From a checkpoint of a small image classifier: patch size [4, 4].
Rows from block 5 of a small image classifier, named by matrix and row number. Rows with one number within an expert belong to one neuron, the router's apart. Each number is 128 + 24 x the weight over its row's rms, rounded and kept within 0 to 255. All counts start at 0. Numbers have three digits each. After the name is the row's rms in percent of the matrix's.
Before each expert's rows are labels from the 100 images, of 14976, where the router gives the expert most weight on average: "strongest on" is what is common among them. Only what is clearly more common there than usual is listed. The data: photos of plants, animals and fungi (iNaturalist).
# router: router (model.blocks.5.mlp.router.weight, 32x160, trained with AdamW), inputs 0-159
# up: expert up (model.blocks.5.mlp.up, 32x32x160), inputs 0-159
# down: expert down (model.blocks.5.mlp.down, 32x160x32, transposed), outputs 0-159

# expert 5
strongest on: phylum Arthropoda
router.5 097:106131126106123144161167144154063170111076150156127102162173139147106131140136133126097138138144156110117131128095120119077133126157111126115123154138137098098109110177125091163150137135153169087165114130155119121158079163119143129097117120110126131148168106113158121106137142095119135140087116123108131171114163078142116156121179113133100077138121141116144152088139167154129091114106152127177154113112127114094128160134122106092152140110147134153088110131113155140116129137114116
up.2 089:110139089163075123115153134118144131103081089145135085103143105114175162130139116119108138121181099113139175128133159176116135104074133161162169122139124117132111084114163154129129127110139129155161095134114162128154148111123105107085126090115152145139158127177177100152140127111149157127130157132093162141157150108134155081193158135148110113081143095130113105111119120156109118126124129123171154136107106119121138130121108105142125096112135137114098132119120118110118134133085120
down.2 092:130124085135147133108180125131137159155125099129102118122149160121105116138131128127099148163133114146093092117127125122112072114129139152150114123147115135125122109094141112156140097110168156068098129146163097183132080157108158112127125153097133151163110101149106121077129132104133122136173104113143124103078153120126122121102124121165114114167121127115179154130118130137120111145142147100117126111077087086125116113113119114146173170125140122176126129139168111161188113127173112
up.3 094:124131114129144137173113183131107153096138131110149096148145191100117138119132200142116130108137098135141120137131125120122106166159119089137137137109148130140122116131112160114113125113148137146121116098152141087133063104119129107134095151153169138118136084113152112096110104107161164111135103134157130141141156139119109150091103149147140044121144134098114142143116133168152095116131149094167108159108122136123091106134138152108139121132127141174127138102172158136123117057136099
down.3 095:147088152180135161134128120119148138153111124098157146156101162146109135112122120124133100132116087132144096105195124105087112127148106142109123121124125155129133102120121118135140140110091146100059148135129124121114191102118112077139150127157131106116116163131148108142137162144118127128154115167143149092127105107148121102144169162125164088122161122133114151167154124158124112106090121165144149110126108117166120104148151107101134119166164140139069084157084114133097153112094136
up.4 109:117130085142147107143151112130105136114118119113148120128137128121108154114151127124126136168153099119123104125102117125113126148044121127120114145099129177119130173095081149143101158152123123121136095143101187138131150090121132141122105198172128110144139109077110123126122078175133146090139147082118122144096154131139141134131139145141179130135138162145108140130153164120097113151142128127166112115147113160107085105137115123065157076115160115131125118108143161112151149100142152
down.4 104:123148104101116122164117132134163106139123086126101102112154090105174088123171143117112108115165194096153118119093125116092139137146118096081164091106134148154127113118121149132153101121140153125101166140163138091154143146142154144154115136122137162068127160135130153114141127151141114136091101116129130092124108115159108173109132119129101103091108102115134121152113142147168146132165163166110129136158126130138081110143123094133150129143099104096148135133142140113181131101191117
up.5 102:147140087133136156168120150079115138152142117157130133137112133106071178122126154129120143114138088148152128153095116139086109100120133116133111104108171135121078121138140134167110141145110108153118112160135147110119114102126158138135137102098135094188170083146132101127108089131162094154111132173110098153131128106126169108111160110169106092112116165161138154144098139114101094111112128139143180160103140146156115099126140118185093115139162109104127117124151145130120163094115122
down.5 107:153126154173133097088132074132113076082084135105136125139147116126124124127128127145104168106169139128128158119120137163093099141182118102122104129121110169101136126123181113124113122092150105139093139144133152136142151088098117157110097082159108107175143136097128141110148137156152100119148130108122141118152142112111107118102149149116100122087182086128150112140119152147184132133122143130072094120141137146106121154141104139095166151119118141125196121144125134133146137108159126
up.6 102:115123077112143145108155115169132124071145179128141130149136138130107139167140131111151135123176102203096145094138131130140113134130123130135126191142132150133081143127113128086152120104136101112129134104149109138149126128145095143134121162102086095155133084131142108122109141150155132120138131113133097112145129141148118133116130138178129135104111165136114126131167132132099146131122136093168136165088102168113073097157161160111156131087162101125132091096126073091141154101123139
down.6 103:123142142153128095108150178124157151102156068143137152130137140126085094145095134111118140090121145122167092120137104165131149146114121140144086145104079142126137137156154134089156148133189116099074068116167120125115088123132146135118103128098084126175128080136152136142137143088123154123107140156130098126150136109151117113137136086138138156109105091128154146162146139143125124131137142140133153104148138175103154116114083115091151128142096144098088111122095124150113113149149111
up.7 097:102146139142131108125085175135142156189151078142098108105155130085102152132130133146121137115117144108123133135118103125114109109138111112134125131105167093135155137081167146136067126088116104139101091159147104103120152136151123128167148083125100168156148096138118065127177149081122128158148142163090141098145136104124123141119122129163132107095126113125164160142129127176155132126109116110165154146149155145122114135133117142120083159150144098101123112132146166118118099092148132
down.7 098:098086078126127121142145135102128103149113153098148105191140161148118139116134128162065151109094118104098168115114154171119160122108113106111167182129113133120142120116083146104140118141116181140139095110140177087153128085098144144101131139126163114077152109113137115117112121138140115137122115114126140163116121146146123135136162124167118136135169108134116154115186135155133145145144091118173111132129101109142131100119146166074142101096151141137100113130142149128153093106107140
up.8 100:138120122135131107131134132110153143072136153129116118142149137113116170127162118123111142165131131125116128153132131079119123139140173113126095142104142106123100106116156131104108172096103157126116116109123103104153124113137113117138148123153083099148116115171162139115130134104113141195131157125080065107133124109178167145131113141110130064109129123121145109148149217122124116127085103052111150136095147120131142115138131140139138123121173149126154117153115080123163130124165121
down.8 099:080119144137125149138100114063136114124092131126104156129102097109098203125163121103162126161138112106130095203159082121155128164107160122106173135132147122156142100111102106121142135121078137144125119170119120159115153104121132113154138128059141124120126124139163149106104149137140138161139153131144119142168114154103173113144114121131116108119115130105178109151097139140089089120120149135126122105155148097116165125154126118128161142154114085137134086108138120124121137104129139
up.9 101:139089125092176110108125120138171128150133094147130124173117132191156109122129102126096159133109137075125113125092114091099093134142139102117129136121105120084143112100145103127107120145104133138119140135143130071138189124121125170119178080131181132115124135171142116148137143072149091102114137136132157156154144098134131141174111140177115110147131074135134111100092139088087122125111154125137099121136135119127140159148136171135147103132120109171122137145139150143112141116112157
down.9 101:143126166164113120128120151070127134141112146127153099137075134120091104161140133162180096117128107197177101095125117142161115085124104121152103151092129141107108126081149195143131118080120130115158116113136149130103107169144118100114093157119099128142133102134106144168139077135093145127097140102088100115103102139152116112161155136149119157128141158113110144147143102141142130133118140140117162129119107116151149079158142117115120143098152130093137142112132108154164141126101135
up.10 107:130102171084100094092133109143083151119150131126082147180115082129129089123107144101147137162173126109145111122093132140130159154072141155118094115115112143112153136113161120155122135122130126129157142154140132110116124126112156142154094095145080137142134164105175123118124156148127144148141116109133115122104106132184147132109166112127122107146117089138094174132096119101120108134116134146168104142163149124115110188123128102158183114121135122129152136103147176100136093081112132
down.10 105:134127136126131133093123133170105108129137096121147143130117115126138153154118126089123148101076161089122169128175123110129109069162150130156096109153154123173136135092158139083101154131108140135135153119156124135152129121103156108120118118128128109157129149137138151138108141135128114115138157130122122116165157112108120113150095105116114158053104134107110110158137128086105165165119116114138135089133104098126102120093114204138097120084167129157165133153144132145095125193151151
up.11 104:104131128133101170136093125123142155152145099130131129107112151117141135162109133179146161122101135148084137149101096125134130148137095169141132120139114091130103145128155129139164148103154112141104122079125147123127100088116153129152133097112143082125138072128100102120172123100142126090151104168125100088181118105161125104135122094153113169109151120159144091105105112162120154144194114179143107137116098100130096146169133141163104118122113119156154102143141082155125147138114118
down.11 104:118128148149124089105132130110147145084133103107131127121098094111143115153163129113125150132164104146141117142115143117131121123106096109078113094112134152163155145113119066104076123123087129133129129158104083138105145121115172118149161137147107164097117164124135126096137120158096109148127166124107166156105150165126164142160161124130149090124160148141128119108121147118121154140115141130135113143137192131181124147090136125108129124207112104135106087175159145139125099091157118

# expert 8
strongest on: order Lepidoptera
router.8 103:140104118113156119117133116154139097136091157129120110168157175170165103151161137106111128163167133124124146135112097107122133115097117141104117158117118092106161167089132106142107144091106124127171118142124140148128096115164125167136096133129155137095127140125139101171109175119121114103110140102164154136128152141109149119125133134135128110141155110098108114105111159099142071097092176135161128095142139096120074153110153130107151079148138171123117060129142177122122120123151153
up.15 104:100098122140138106098118143103163103120128143087129135121117148121151149141108093181123084111124126126123105145163114142150112104174155101166130125134105145116117155124125167117104103132144119120150144145148168134145151165155135125131102156155157139129129116145123113108097114098143145087159126147139183101117128162097096114081096127128182056139135069125131134101106127154156111127137105074118116132173159152187151108095101136081119151144123102131129092115130109152136139128144126
down.15 113:093118100134140096121102132125170155152130157080165105130165169125142121100151171144135163091101091168113113145113106122133170159169159133121101142130085103105131156084102171083138156116110156132096135111147080154116131138123132131102137135139122099104169129139139133134147122126108130114123141128134117104126085135138150149130153097129120118163150097147123130144143138135112119155126103121090167124126122132169099192063146152130120106143146102153101135083086115119121090148153107
up.16 097:112119109135090131042135131107094147107078167147112143083156133088128147131121169115163156119175111127121154139118147165126119100111122152144132078135150155121121142114117126102097146107124149167156119149154149131141122125126129114149103101122101141121152154115141143107159128162178137103151139151161121104178134150111134113130136108159133116102111102095095156128122161125171096135134133128106106148108184141108104125144154127098170120110092103155101069155109141111115123097126100
down.16 092:136113167092166114130131133097145096131120116188100143090128139133092135146113106142145131127127136178140102142102079106139149179140122135116172153125085076073100097130123147167158097082125114126108136151108159116099143102135119110131136137126094098121167168110094164096118088133114117112098120129105141173158085103129128100153182156114125156115129135170127158125147117146150111145140137099143128130126114113141124146112119139173123110153141132173110116091158105132150118102118144
up.17 094:141107134137133096128150158098168095110087136075118120143143122110140115093156100140106114166138101129133118142126118151108128132102159122154139179136146153132154160120127178162135138136149144095147134130127115116149095116118127110130163123142123087109178130155109132135154105116119112187152106084116086096135150119175098172084112109158117149152115105068114094163075143132146129072128125157125160115126117127120143123090124133159098170081139138117106132108158152159141115125134131
down.17 099:091185148157131141113116101150138131156156115127150104094134113137161142143096110133104125103120124119076146131101149132143163155133123075153113143184106120158135156150104162130137112078140142164120114132147102078126136129152145121169147105106141134186111112135140115157138125146101116104163110138116109119116161122123066160107128121117134132140114117150131108125132121097148128173092139159116105130090111100142135105147125105158119135137170129118100116193112103058113165094121157
up.18 102:141105117136108121105120148111141100179152136113139148117183119162120146138153149108091114124141085148109163130136114132160151154113138095135127142098137099176119164112122122175084112110157111122151120130130139139106138140120140108126102128087150142122150159165158172155139138090161171094117078124156177127153142151064141140124126104144149104148146125167139114145125146118121068101139133092103117092070102130137091106138102129155087127144148123119109102132089170125125116141129111
down.18 100:141131132161153134123119156118089151125133106122194095105180140080158137146130129104141130121148134102152182151173097126100128132130141165112091125109146155163105100154064144138132152153114110174138110131114098126104099118094109120085159141144127096126135101088146094094141120103151105070121120163139135144136131114123148097115130150125093090107124129151133158101145097144114155145164131123136115117146158113160151178120117132130104143095114174154124119180109124134143108100131125
up.19 105:121110155110108072138060174128135134129143121143133113129144167212132134184127155158118179116160128134114091119123113151147121144139113106100136075141142120177163135117128121122088142132085081142118157103117118127112090141120108131154159106131075126137124131130111096136172161146108078085114110165153126153140162132169090105115117130153117143121140130178112097108127123087142142112142102135091164111118146112100116146121145138145121136114151130124137158140148115134122116138119128
down.19 098:154137148134125147162145165062109146135145177154110135156142113150080123111123080156126133110126095134161115154142127139135106121122125131157124128140129157098123132067122161124148117154130132081139103162155157166119109126118016120128132108099146134101126132108156119120139118085171103136138125103133138125129155115129109120178166123118146165114127104129138128150111096109132143099108130110136136130154149092093133078158114110143120137089111161145159091127132111163132106153129152
up.20 098:134134134150137135138123111138113099129098210112115150123116134151118120094102139048124094123155110111152106129125130125099111136155148120162109145119160137135173104143141142127093161116135119105137158125162154153104128157106114174112092145125128134141167095132181119128183074133150117142120163130153123180098136116113104121135127104078156104130117092145153141124188153109139117142124172086164093147131136108085127113101130137143137096128110132121135075120116099128128121103125138
down.20 090:142145157114084103160111068098120108156112127126142155103093141153148178117134120139113117144143130145071141126118126111112091143119125153094162114131116118117153127127188129112134147177112146116104184120146119122121127138103170113122086168149128112116148141131123159101127114163167121185109065124152128112159122117144165113102114141156112104121112126140139116147139096128098143132150096156170091142137123107104108141149155130115108108124130074125197127112118159116107166160143119
up.21 102:160101098148128108142169102116163125115112111183110113112141105086152086165138105124131111108138114167137149158144128114129137112129166131107090136120098110046126161139149165108144113129166112111106137129149149143142114160126143139128167126145093155188157108157118127152125120153128135130138096081087153100114075120119127091150113117104130085115172142135117124094145123131130118107144105095107132135108136144129098120130118155102100197096146150156108115160146137165134102128146139
down.21 096:138095107122116111089113129160140147125137112100164157169152139108087046114126111169126150127118144124090097132140134126102163176106137133159104149151165117146132106136108115104136105097115102102117149118138132133085143129140154129117109128116106148093107144097142146125145132081155127136153151122147123133123158110155127106136133196113136130202152121155114130122108099158129138158119121150124069182164174133118127112096138174129114121134119112129138149120088115109072118150116117
up.22 102:131117158131115123128099123125130136151134120155127126132167162157161172132162106125084140177088112125105154169087131107079148103099138125140114177136153071090151109102107138130126097101171142126097150068130145146135138085148107115154118094095143099102180110130144155192137128095155116103128120118128097109166168090130127131097154108118121089136131112132157150104131143132123123140112158114147134135105161136138088126122117146138101175132156142109097128135113111142116123090132154
down.22 102:133126114123135081148143137086123156112142105121125181138120136128163108138122150127168184089114126097140157112098118116161091178091132123119157114152119144140169141155130130119139098085137089124146108105116093093132101144144099148111153171166160136145131154106157082098141100134106121140175117129151119146134112166112142133134127103157158117137107124136124127126143131088127136127083114146136134139104114078136115142105131134141151120152087079163087144128105146172086159123185097
up.23 105:130141129147157103134121144156131097094199151154141121127120142127096158163110125145127091120149147149139151147115153118111138070134162139157108147120084117156096167161121163146127148106155095123134156133122118124121121109170137110136109122136151131152139115107114068089147128175131086148108129148109067111082108130127166103118103139112094103118138125122108135136133199085137153122121105091120187106105113147141104140124130122132089125123159124106107110139133082151170122122149121
down.23 105:103094103150119144187100145136099125191120143123126113169130156160117120116181128149113160113135112082137100115123136129160153148097132142124091097123097148139139119156153148124152108161131095105128168077181139106128142145136147145119121108106137107087109109147087136154120137109118109154131148133135145133138116121100107118128150164076142112159136139111093083152151151147127137107143090125129110108138157133113156118140139126082105118062111088122183154157161130122157111097106149
up.24 099:168113159119133087131129116172150121126122125132126125155097109120133088120091072159134125118141121158129109139120138149101130149131140116133143130120089160131127149109158105101123121151142134130164137132116143142133141114100117168146133126137143149107119132101119061128100146129184135171119067097140146115133145084128114073158144159120094136145170143144134150096081148082130149177099114120124097149138099114104077189135168103151111091125148133153127159106137140141158113083117121
down.24 097:121091090117131111116130108149123157129112177135139154094102129156124171149121151124126159163120122113177155152153123137117110125167147162127159108104137153087095098171093073138121159163123112113120105115131110137161149120119103153091125136116113086090111112121134141119086077137150181135141140140128146161161087116101143155101131153126135124136114125176172109095130131107094076154148108124120144140157094129108126118123132124128134126089102108129122118136139113147149134213136106

# expert 20
strongest on: class Aves; phylum Chordata; order Accipitriformes; family: Accipitridae
router.20 102:151112158124121097125105130162174092151141127106126149103131114077095103112125160127084121121127127142118116173146111154094171109138110117148115077096168164126147168114175144147094112165140130139118118148146128094097160113136134095149135111121134156137141115102150129132139156087125138154111114129088134139141089129072155120113105153098106127142103187124132161171095123155136166168144113094102124131135185124125142155107141127144117167119098152090123116134149163120092158134125128
up.0 092:154111088122136178136122109129116145137115147140127113156170117108114143108144154090143132167165145077116129102087137090133140131123137080094127118139141121121169103143158168122124160086122113122134095111112124126139134130122141149146091127075097171135144147147154111081122124109149106106139142136143121127159131128218113140101161128127151106118123131176151173142131129157116123134123114200133160163133153088107120128124154116127092116109085106100107137150115093143102104102113145
down.0 102:127090103133152118116100081178136127125106165126146128137120168138166092057089124152093106162130099112119140156159129136125132102102112143128146141151131112126134115121093120143130127141156139123093115069143141151163138143146097140137104136099143090130107132127131148170141138115120145099138099127118083117157154148135132121110163101143143144081134119150115112112090165134170147080132175126118112103132158109095142057121126111108162143132155173126094143160155156093135168125122113
up.1 091:128139138150162092159119097157114173136085145112134143076104109154168095104119088131115111176147119121110120137113141129132119113106100102127141123131140158113120118111113167121116134125150130135147100102125099106133087110127075154103142088124157124149112110135138131135145125140186111142058117144122156114125111077096129093125150182115135138126149162125130145161159137167138101137167143150110083174139168124152135086150127143134112143140113155076132150098125134131102127181146102
down.1 089:125096103136160132127145154127073125168125110163083149135115086111144136109140171134119182175152174147127115116144127105148114116132147123145153116118132093143102125164130131126129151121127106154110108139165164133134093148142123132131129132130117121134097194114124109113132129139072092067141127177131113132099127131134104133130148107125114100131109133107098093154142141153177183122120109130075091118130115160139148135118103106184131109174143132113107162087114162112089102136154135
up.2 103:118157119141148071130081166165130086124120112138141120140106169113132137145138131111136162098155139146128124159114153137094151116137125125126123116126133116104115160084113109058102156108144101112062111097097147165104083146112124145149124125127117060129142178130118106147123133099173128133107115138144071141140133168108132154104184118152141099121104118152128149106104168148137154131170115083179131146133127127143132099117150139143143086146107118136126136142131155114109116159126109
down.2 105:082135143129152129135147129080142093092133088103175125128090100158151127144123130145131097134127139124161087073178139134141139145116096185100131135123111129126140155136135119137152140126106079137090127191114155149146123146078193095127164121104158112100158126115109134112145120167094121136110166110142146099098127093140113114143155141100140135136132140131106103149173079123138157133107137186114113091148100126093134116127124152135126114148141141079134127154097151140135128119114144
up.3 102:107155112123144138140154130146138141133122092115073132175155141107140094120129107134112144119120157101159169131128108098136145148127141111103121137129084147157124096151148132147069136139095091120110120160098130088120131136189119135141106133156166138101114132121162075123136108111126107131140148147096162118080148123098147153152104140104168119114127176142167145105081123144132123103081141181184115151137129163127118158135153094117070110137096137125125099097149148136108134128099144
down.3 108:137141096139111119132151129113138134122156126141134158146126145124120134180116100091115108189132110126172138155136143132080178094134141139100137165124158144147113141107085100106138115081137112107143126103090103114127143067102119098114125110118154138121146121148149106144113116124148163136111159122136149123116176118152122122140153154156120122070150107160112113119107091171102109132134112149141122097094118070085141159140125148126118126161125148147141098181164122155158134154081073
up.4 094:164125123154093177121119136123120107100120149161130110155155191112129101134155133136114134097165079059110143130115144166136133130084144110107122093134140135184151105140102122097161128091134118102119153141132105155139147141116105146125115126103137126131136097151129167123151181151158122125141136177159146092132168102127119133098092078160108135134115125082145108146155121118097119136173083163118134134153141121126099130149120108098107132130135153138127147126168071146111097136095118
down.4 105:154116169105138129102149125104129128075131123115087101130100135127141142176114094083142156093152137146125091095131136137181196118096127155143116110139122127088152149151139108141124105160117123111170133141103210169147113144107140112124154153115136134129090133099139100149101162115134105117134122133113108101100155141140134105133129126090133142109100148117144148059164133115111132166096086107123134146115134153140169142097161142114137133106160102138090142124146122170139094121111116
up.5 106:116148134076154086106080155150125123124102162137131140159099166122099119139136144062118119135127108113141143136140127176130166133132102151124138158105148120156102139100120103129125148127154086119165132146153116127148110084158114151103126087103118160133127137133093102139151166099141104103111121119156154147176105090118143110166130057159099126134097133145120127117150136144102151113178133168142163106122113136149133133118160130153084071159115128120141142134121171107137082151137118
down.5 100:133147131124137107127137077123085139136166099144104142180097126127117156127108117106118052076183134148101203138137125177151120100106117088136160151054128130155127121145122132116132126087120146116111150161118113146121149101118148161137134142161154143115135122146122121160121114119136135130130118108167108141145118107164139187135118132142132122173123123122125139135152127112132111127108143069142135132141097156119115123139118144109118152115124121148169107137066113092163116136128073
up.6 089:105161141156123138129132121075100149129141138117112097136053100150165131191107132110103104142094140135123131105114127173151084131093146138122156136138132167137108122148147125135102139137140144129147144135105157131173142142130115108146160119182145148124112112102066092138144124107097147105141108097130116118140140140138168131129126131111145142087094109082114132127096091076155135168133126133141152111172133151140108113147127139123076152112155096158082094154098115120141119164169131
down.6 099:131134116167112145126110154161126162127143158150158125158135131121136066089112137115113140114137130097180109139160144139094100128098127142163113090103111147116123099155112143148125112144117120065128108117112085135148127145106117165167115176157111125114104174100125119126198124109133090121104115083179098165131134132112131148111135118097138120081117106120166121115102154113115160134117146124158091150110145158123159139147109122122112114135157100085160116139097128131137138169175165
up.7 090:097114108124172110093125131107156111130087152121149151152160111131116106124166158108111106137133093130120130134157122173154155116137136118135152098122156170174113142149131116112086130099116103122134108114136125121142106148125125057104178084144122163137143151142134129124112140157116129111146171099142154166132130124132166158151119110105136146098087157108113133167116147129106118193158088142101173106109146177129175110081123108092117132098105135093077141131127121121141117158137139
down.7 094:113121098136130133132175127111179070102147146134138132093053136164132132132137126121148106101146102142129112138125126139094084148104131137142094143157129088153124154146138172118192101162132145128101164103134116143100097125165133166105152126083140116126150136160124145126108109113077124099113148166137121119142163175126134087165122119144115116145088093065156134118151178104129127105120144145108154162143105126114088144117105153132113136131124148130123152133126136129167131127082121
up.8 102:136128145095117107142117147116111122107141109124138118113124168068111090147107153119086130119133125082116121165097108177129117177154071102140131124135157127133107162130065107131155167140123160118084099113148169119130126145093152147138099140143075097112139152140105123117148136145143141142155099144133129173178157134142131122133174125123127122134109152119129091143139124139076130137183110168162123129148153100140141128113151111119107144098110148093107159113099187111093139148132135
down.8 093:096135123120129136154120115151154146146154139136134133121193117151065090101142163122200117158112104103143140134102099138206126143169140120146135124133136096124136124116132116126131113099103112102160121070122107121131139099155154136149124113139110133087145114133127112141083122139115185131135139160112139121106156097117135132120118117090152067115140115081103122140144123126111117115130084151121124076133153093169150151155150122112153128150141109180107156083120118145127157118147104
up.9 091:119178076096112067162184153160098093103122147126089140170121137180120130124145105152106112062145147124133107100151144160132128134098142104135144117123119145163134179126119120126136132072123113134145126152138116160129091101105086103089135111148127134118100172106128129106137124154161108147128147076115116131158131117123130135143137144171103138128090167111092148154155183098133086123161116124130118133155125129120099148133129127110151100116130136131131143139154175103113136146102111
down.9 104:129130155159081146148118082127131135117097192151140124152146115143138121119125179122093108143164146121101089112125164129069121093159091164167108175166133147113134090123122140151084114118145137145136115106147141132188124156128105132132116153111132126135110108103136086125130157135132129158121118116090121101132124113101127157097153122143105133151152126104140123138135088176125110160117123105106134160125155093171136074123127133092135123168158124118151117071124095077139150121131099

# expert 23
strongest on: order Passeriformes
router.23 097:131167117118100153138162100121128120160119165075133130081105107176174125121139126102128126120107114143105175136099124095091144124142139119117115162129169118133103107128134109123106111163141150156131128150149121084140159108141122165104134083108165133122132094145125156142161101086118098105139162166163156168154118075086128098111124154139150127135157120144162103129125145132155091150112101129087111107141153106132149137155157141174111139170150126112109124097093084099122100099120130
up.2 097:124100156115125104149102139148087154136156146122144113144136130164081162118127145176113108092183125121150139121125120138098119179129148088142123145149150135106141200119089131093110118114114144157091138180136184141134141169123143163137109122123128168107137140098129107089101139125142177130132102088146141151108096128115137121101142128119102088125118093146143114105123149101111116117186095070085132148132134121127129174105105143081132142141146119119126120126104141137111132106171115
down.2 098:107184136060152094102156146162159131144144119084132128117130133124175148129088138108130111132103187107115103134103128092114134124104140103128104128174145106133115103169137151154125081171135143124139109167112103125115119131147158094109152154139097141095124177126113121113122140181112130118119131155159136123134081137152144095148116147118130101114126168152117160107113081100118144089167148154147098139113120157154098094111141088131126144122111110156109115103104167151116141126093130
up.3 096:139111126142155086166140115131121163073101125162109098138076111131120101153154142111138175102082123160113085119116112139143117123114086155104136124153121121105108192132133127122146121137071153107124130138126136136140168130113145148114123114118152081132097153124132120124088139142130133158143164151080144141135154137104146152159171121149159138113111123125151121129101139153196129086115084104139143163109108177118120115132137143115113169104125159131085126082155126114127130173134095
down.3 095:110122106144163158096139201116147111156131106159113143135187137145100101130115136138079111133151163141116111092193138108100106171137134167106117114137087113137104088110115136095150122154089161101096147137170149144144105111117116148125129124110168116113121134130159092130130158123166104082093136095137160106102137129117137102128099186143126143114127115121135120142107103135139088135123116144118138126110133122130133188092166116107134141085145103173140122100131160120100114145125150
up.4 102:168152144113122091096129159143159099074166137110128115140124170178167125094133149085107132128109153104127113122122139101103142117145130085145126129120100119169145116154166095125107110121147120120151143126123126164115144120117147113124141109117108135146159104172099149107151117160149104100126118099096163149150119109173120129131118097159112147078126159149090100073095145094089142159166130137163092150132188118141128114110153170141121095120133152118115099107175094145128116130131136
down.4 100:144131103132135119096097152087133150102107127110174166119124090123131138156172123111118169144155117113191138135123176113154164095135125156118156081085149141140163133127087143117116119117156105102093140123147124136128098138108099112114123112085196135120126117107136115164149111148129132104106123085125108116110175102139156136090128077143139174138151109103161116155121086141115117120160137138093140148108143082125093094126137107148134141138134163179101126156154147101150130137118125
up.5 105:094141102173135137142152163136144102140167148138145075131125097127142121124142090087124093120136075115149152134171107111112132124101123100114108155100145136153131109106177163113068123109111108124147088132169135144118129198146129129158105127130141148151139102135146086114121109118147144072128169117141112104132094127164134145091111161119165113069125146158148153146175096145162101124103131122123117180149147118134125119129128132096126123136131100120111079143144143144097116124136156
down.5 093:154134079129135093117093060139090178102131099140133160120137123110124115098119134119123107178070121130137075139125106136105143089097139113092134141140149125149163169137066119141123119136128114124138149110091105112167116073151155153144114149149153182129121182127126114128115081131115104136101131111100164127141104117145138179106118127076147150128131138133137101118164146135179132145125127133144101117130153132106157129134116158142155142147109139136123119160156132090137139137167102
up.6 098:169103122083131110109125105115106106131145124122136123138147114193121101169123154119133120104157174123131141103116142143122111117138128174129138126141114122114103122123164123186196122087134118133106105156098118172140172153143138114123078107139113108117095128157149161120128153166137150115121102109170105135142118159164162166114142116125106103139139134160106148126105148141136113117169115102155134136149138091163119099097104121103113091152091144065116077158078119113113140119138120
down.6 099:120077117180128155164121167111141157100108128131138119143123160127135122118102127141134154163129140108149103142133133127111135156104104078181140140105162119184104110121136116118133150144064134166176101109139123126107084063140108087139105151108103130136165086106153119128144156143143138126091126099108111112129164150141129101129090089138149073131152095134111129108155125131104129164131162124144146149151110155107116118088152123112115125139145152170145128071127127118126150166116142
up.7 093:119134148107102096134142152148149119130117157153134138149096129111115138139117122139113141109102130141098175153145120156120147139133177122127092098103135147133159178085209112110146106123168094120137114144148124122117149125113130118121132130125139117110134110130118137130133139118122120172113125091092164095161096132067152111193136123127108150120140159160139169167143085151134100125118105137122207128132114140103113157096081138091111103148106088145107104158105120134098128100166119
down.7 101:138140152081138139108124128102097113114126139136121144165137125113114152137116114141117115102113075122114191117150148110126098187161116148162112148118133143136135149098113137133172183135147085135113137125159101134135076151131143142148099107121099094137128113072139117118108086138155116152119108130198117163122169115114084112117147148107110148113151135146133132099124143106111116116137093150122108127114136129092131169114194133169154110133110149108191088136147158110128144150108107
up.8 094:137152123150081136120178127132133128164072128180146124129130171110128107153123076081108109145140121147141134162134136141135138118179125142129137148127132130122114123156144094157131140148094131132129116129119117149083124110130156144155143137113124145133130148102140101139088141144097101132103077090052108127118141138104132113120122129098120119170111135098130158113098138138102107123104110102129158135129073070140129136145119110177072130155160159171109107113136199154133110142145124
down.8 097:137133104095123116142102163106172107180134137121159139170144121131125107159176089166119131128156063101091114121131129149159155115099102111142114099127132141125143120116133220122127137154094118094099139096119119117148148141090168130133113106091102146104121139134122119153153113120134127123147161149108118175156180115109147098120146079153134125131131130172127122104098119090129121121119084146155115124121147122122099142149127168117129164136143107108103133181111103111127108091098133
up.9 101:124085140125145129131117130149101123137094172178110091128122126153118119132116115169114148123128116164098144183137124120156078108122155137128125113138138188115164145112155104070120111148125147109124136136165105113139135145164087145132111076132139072135132136172136108133154155108135125082153146138124127142127156128182099143162143095136140119098122144112151138092144147100154118080067109171109170163117124125135104070120125130123144119152077130152115127146096120134121106121123140
down.9 106:126157132149119178130102129138103158128174129144159108142141141125146142131083141119144152159175146136146154137073087150157104159121126133169129110158136155081113128120130089141128133120102081150077132154154127097136111123098097104147129125155122134158128169142169151122126142119132144139149139149099100147107157138124160105143104083106127113119092098136140142117076142150089151141147149066124145123120111129133130158124103118121114118151137125088175134116105097115072135098117061
up.10 096:101126138094115119098181113150135133103126130105129143138138185127150117137123061158121115147129128169106126146129136091127102099080125121098130157121093171135140168121095141085109157152117117128143156110180143076131145107169118135084092162107173114141103137152141095122095152127146130069152152145150164131134132092150110126113103106136125135127147128110098109167160128083178125123130146128081118125128115153155076128149134142136152093094136156121125134125133114145114127126148159
down.10 096:152177148116106120128130130079156155085116134142158106113108098100132128139115125134128155143110095157129151175139123136157082121125123129097182109105115081110108118116105132146074097078094141169159086155158116151130192153110147140128134125151158105157127137115095124093117127115144142136110116132104120163141175110066167153097152098144150118099071138144123148124103135126112154109145123120128071117129151135112158146137151136109121131142123172139099133115151139114125146116136157
up.11 101:108140152093125155099142140095099118135142088099148112100132160183111147180132153116109138146151091150084121121126143120170146148111093110136133100144144169167137132113139137132125121123105117098127101118114140109124116160129120107117116108119153104125118118151173130113172121123159128118138154136142084135121147128118119186143162110106130140123120099131152098209176141112135107164117124159068177144119139145111148105142072146151164113116120111149149122106095108072108155130131107
down.11 112:115162142130127134188123161112149182158156142130122137145089126145105103173127157082137090135136137102128163101093084163138115118123117118141145126087144103116161138153125192129134119153126083166090096131132125148084128149119166130126126129092101138138129185147157102089150099116109116111165158098132132095124173134136132135147142128144117151118127126183116115125114094136117134087112137127131101094137131133097126119122134091149124129140127064113080139138160136103139127113121079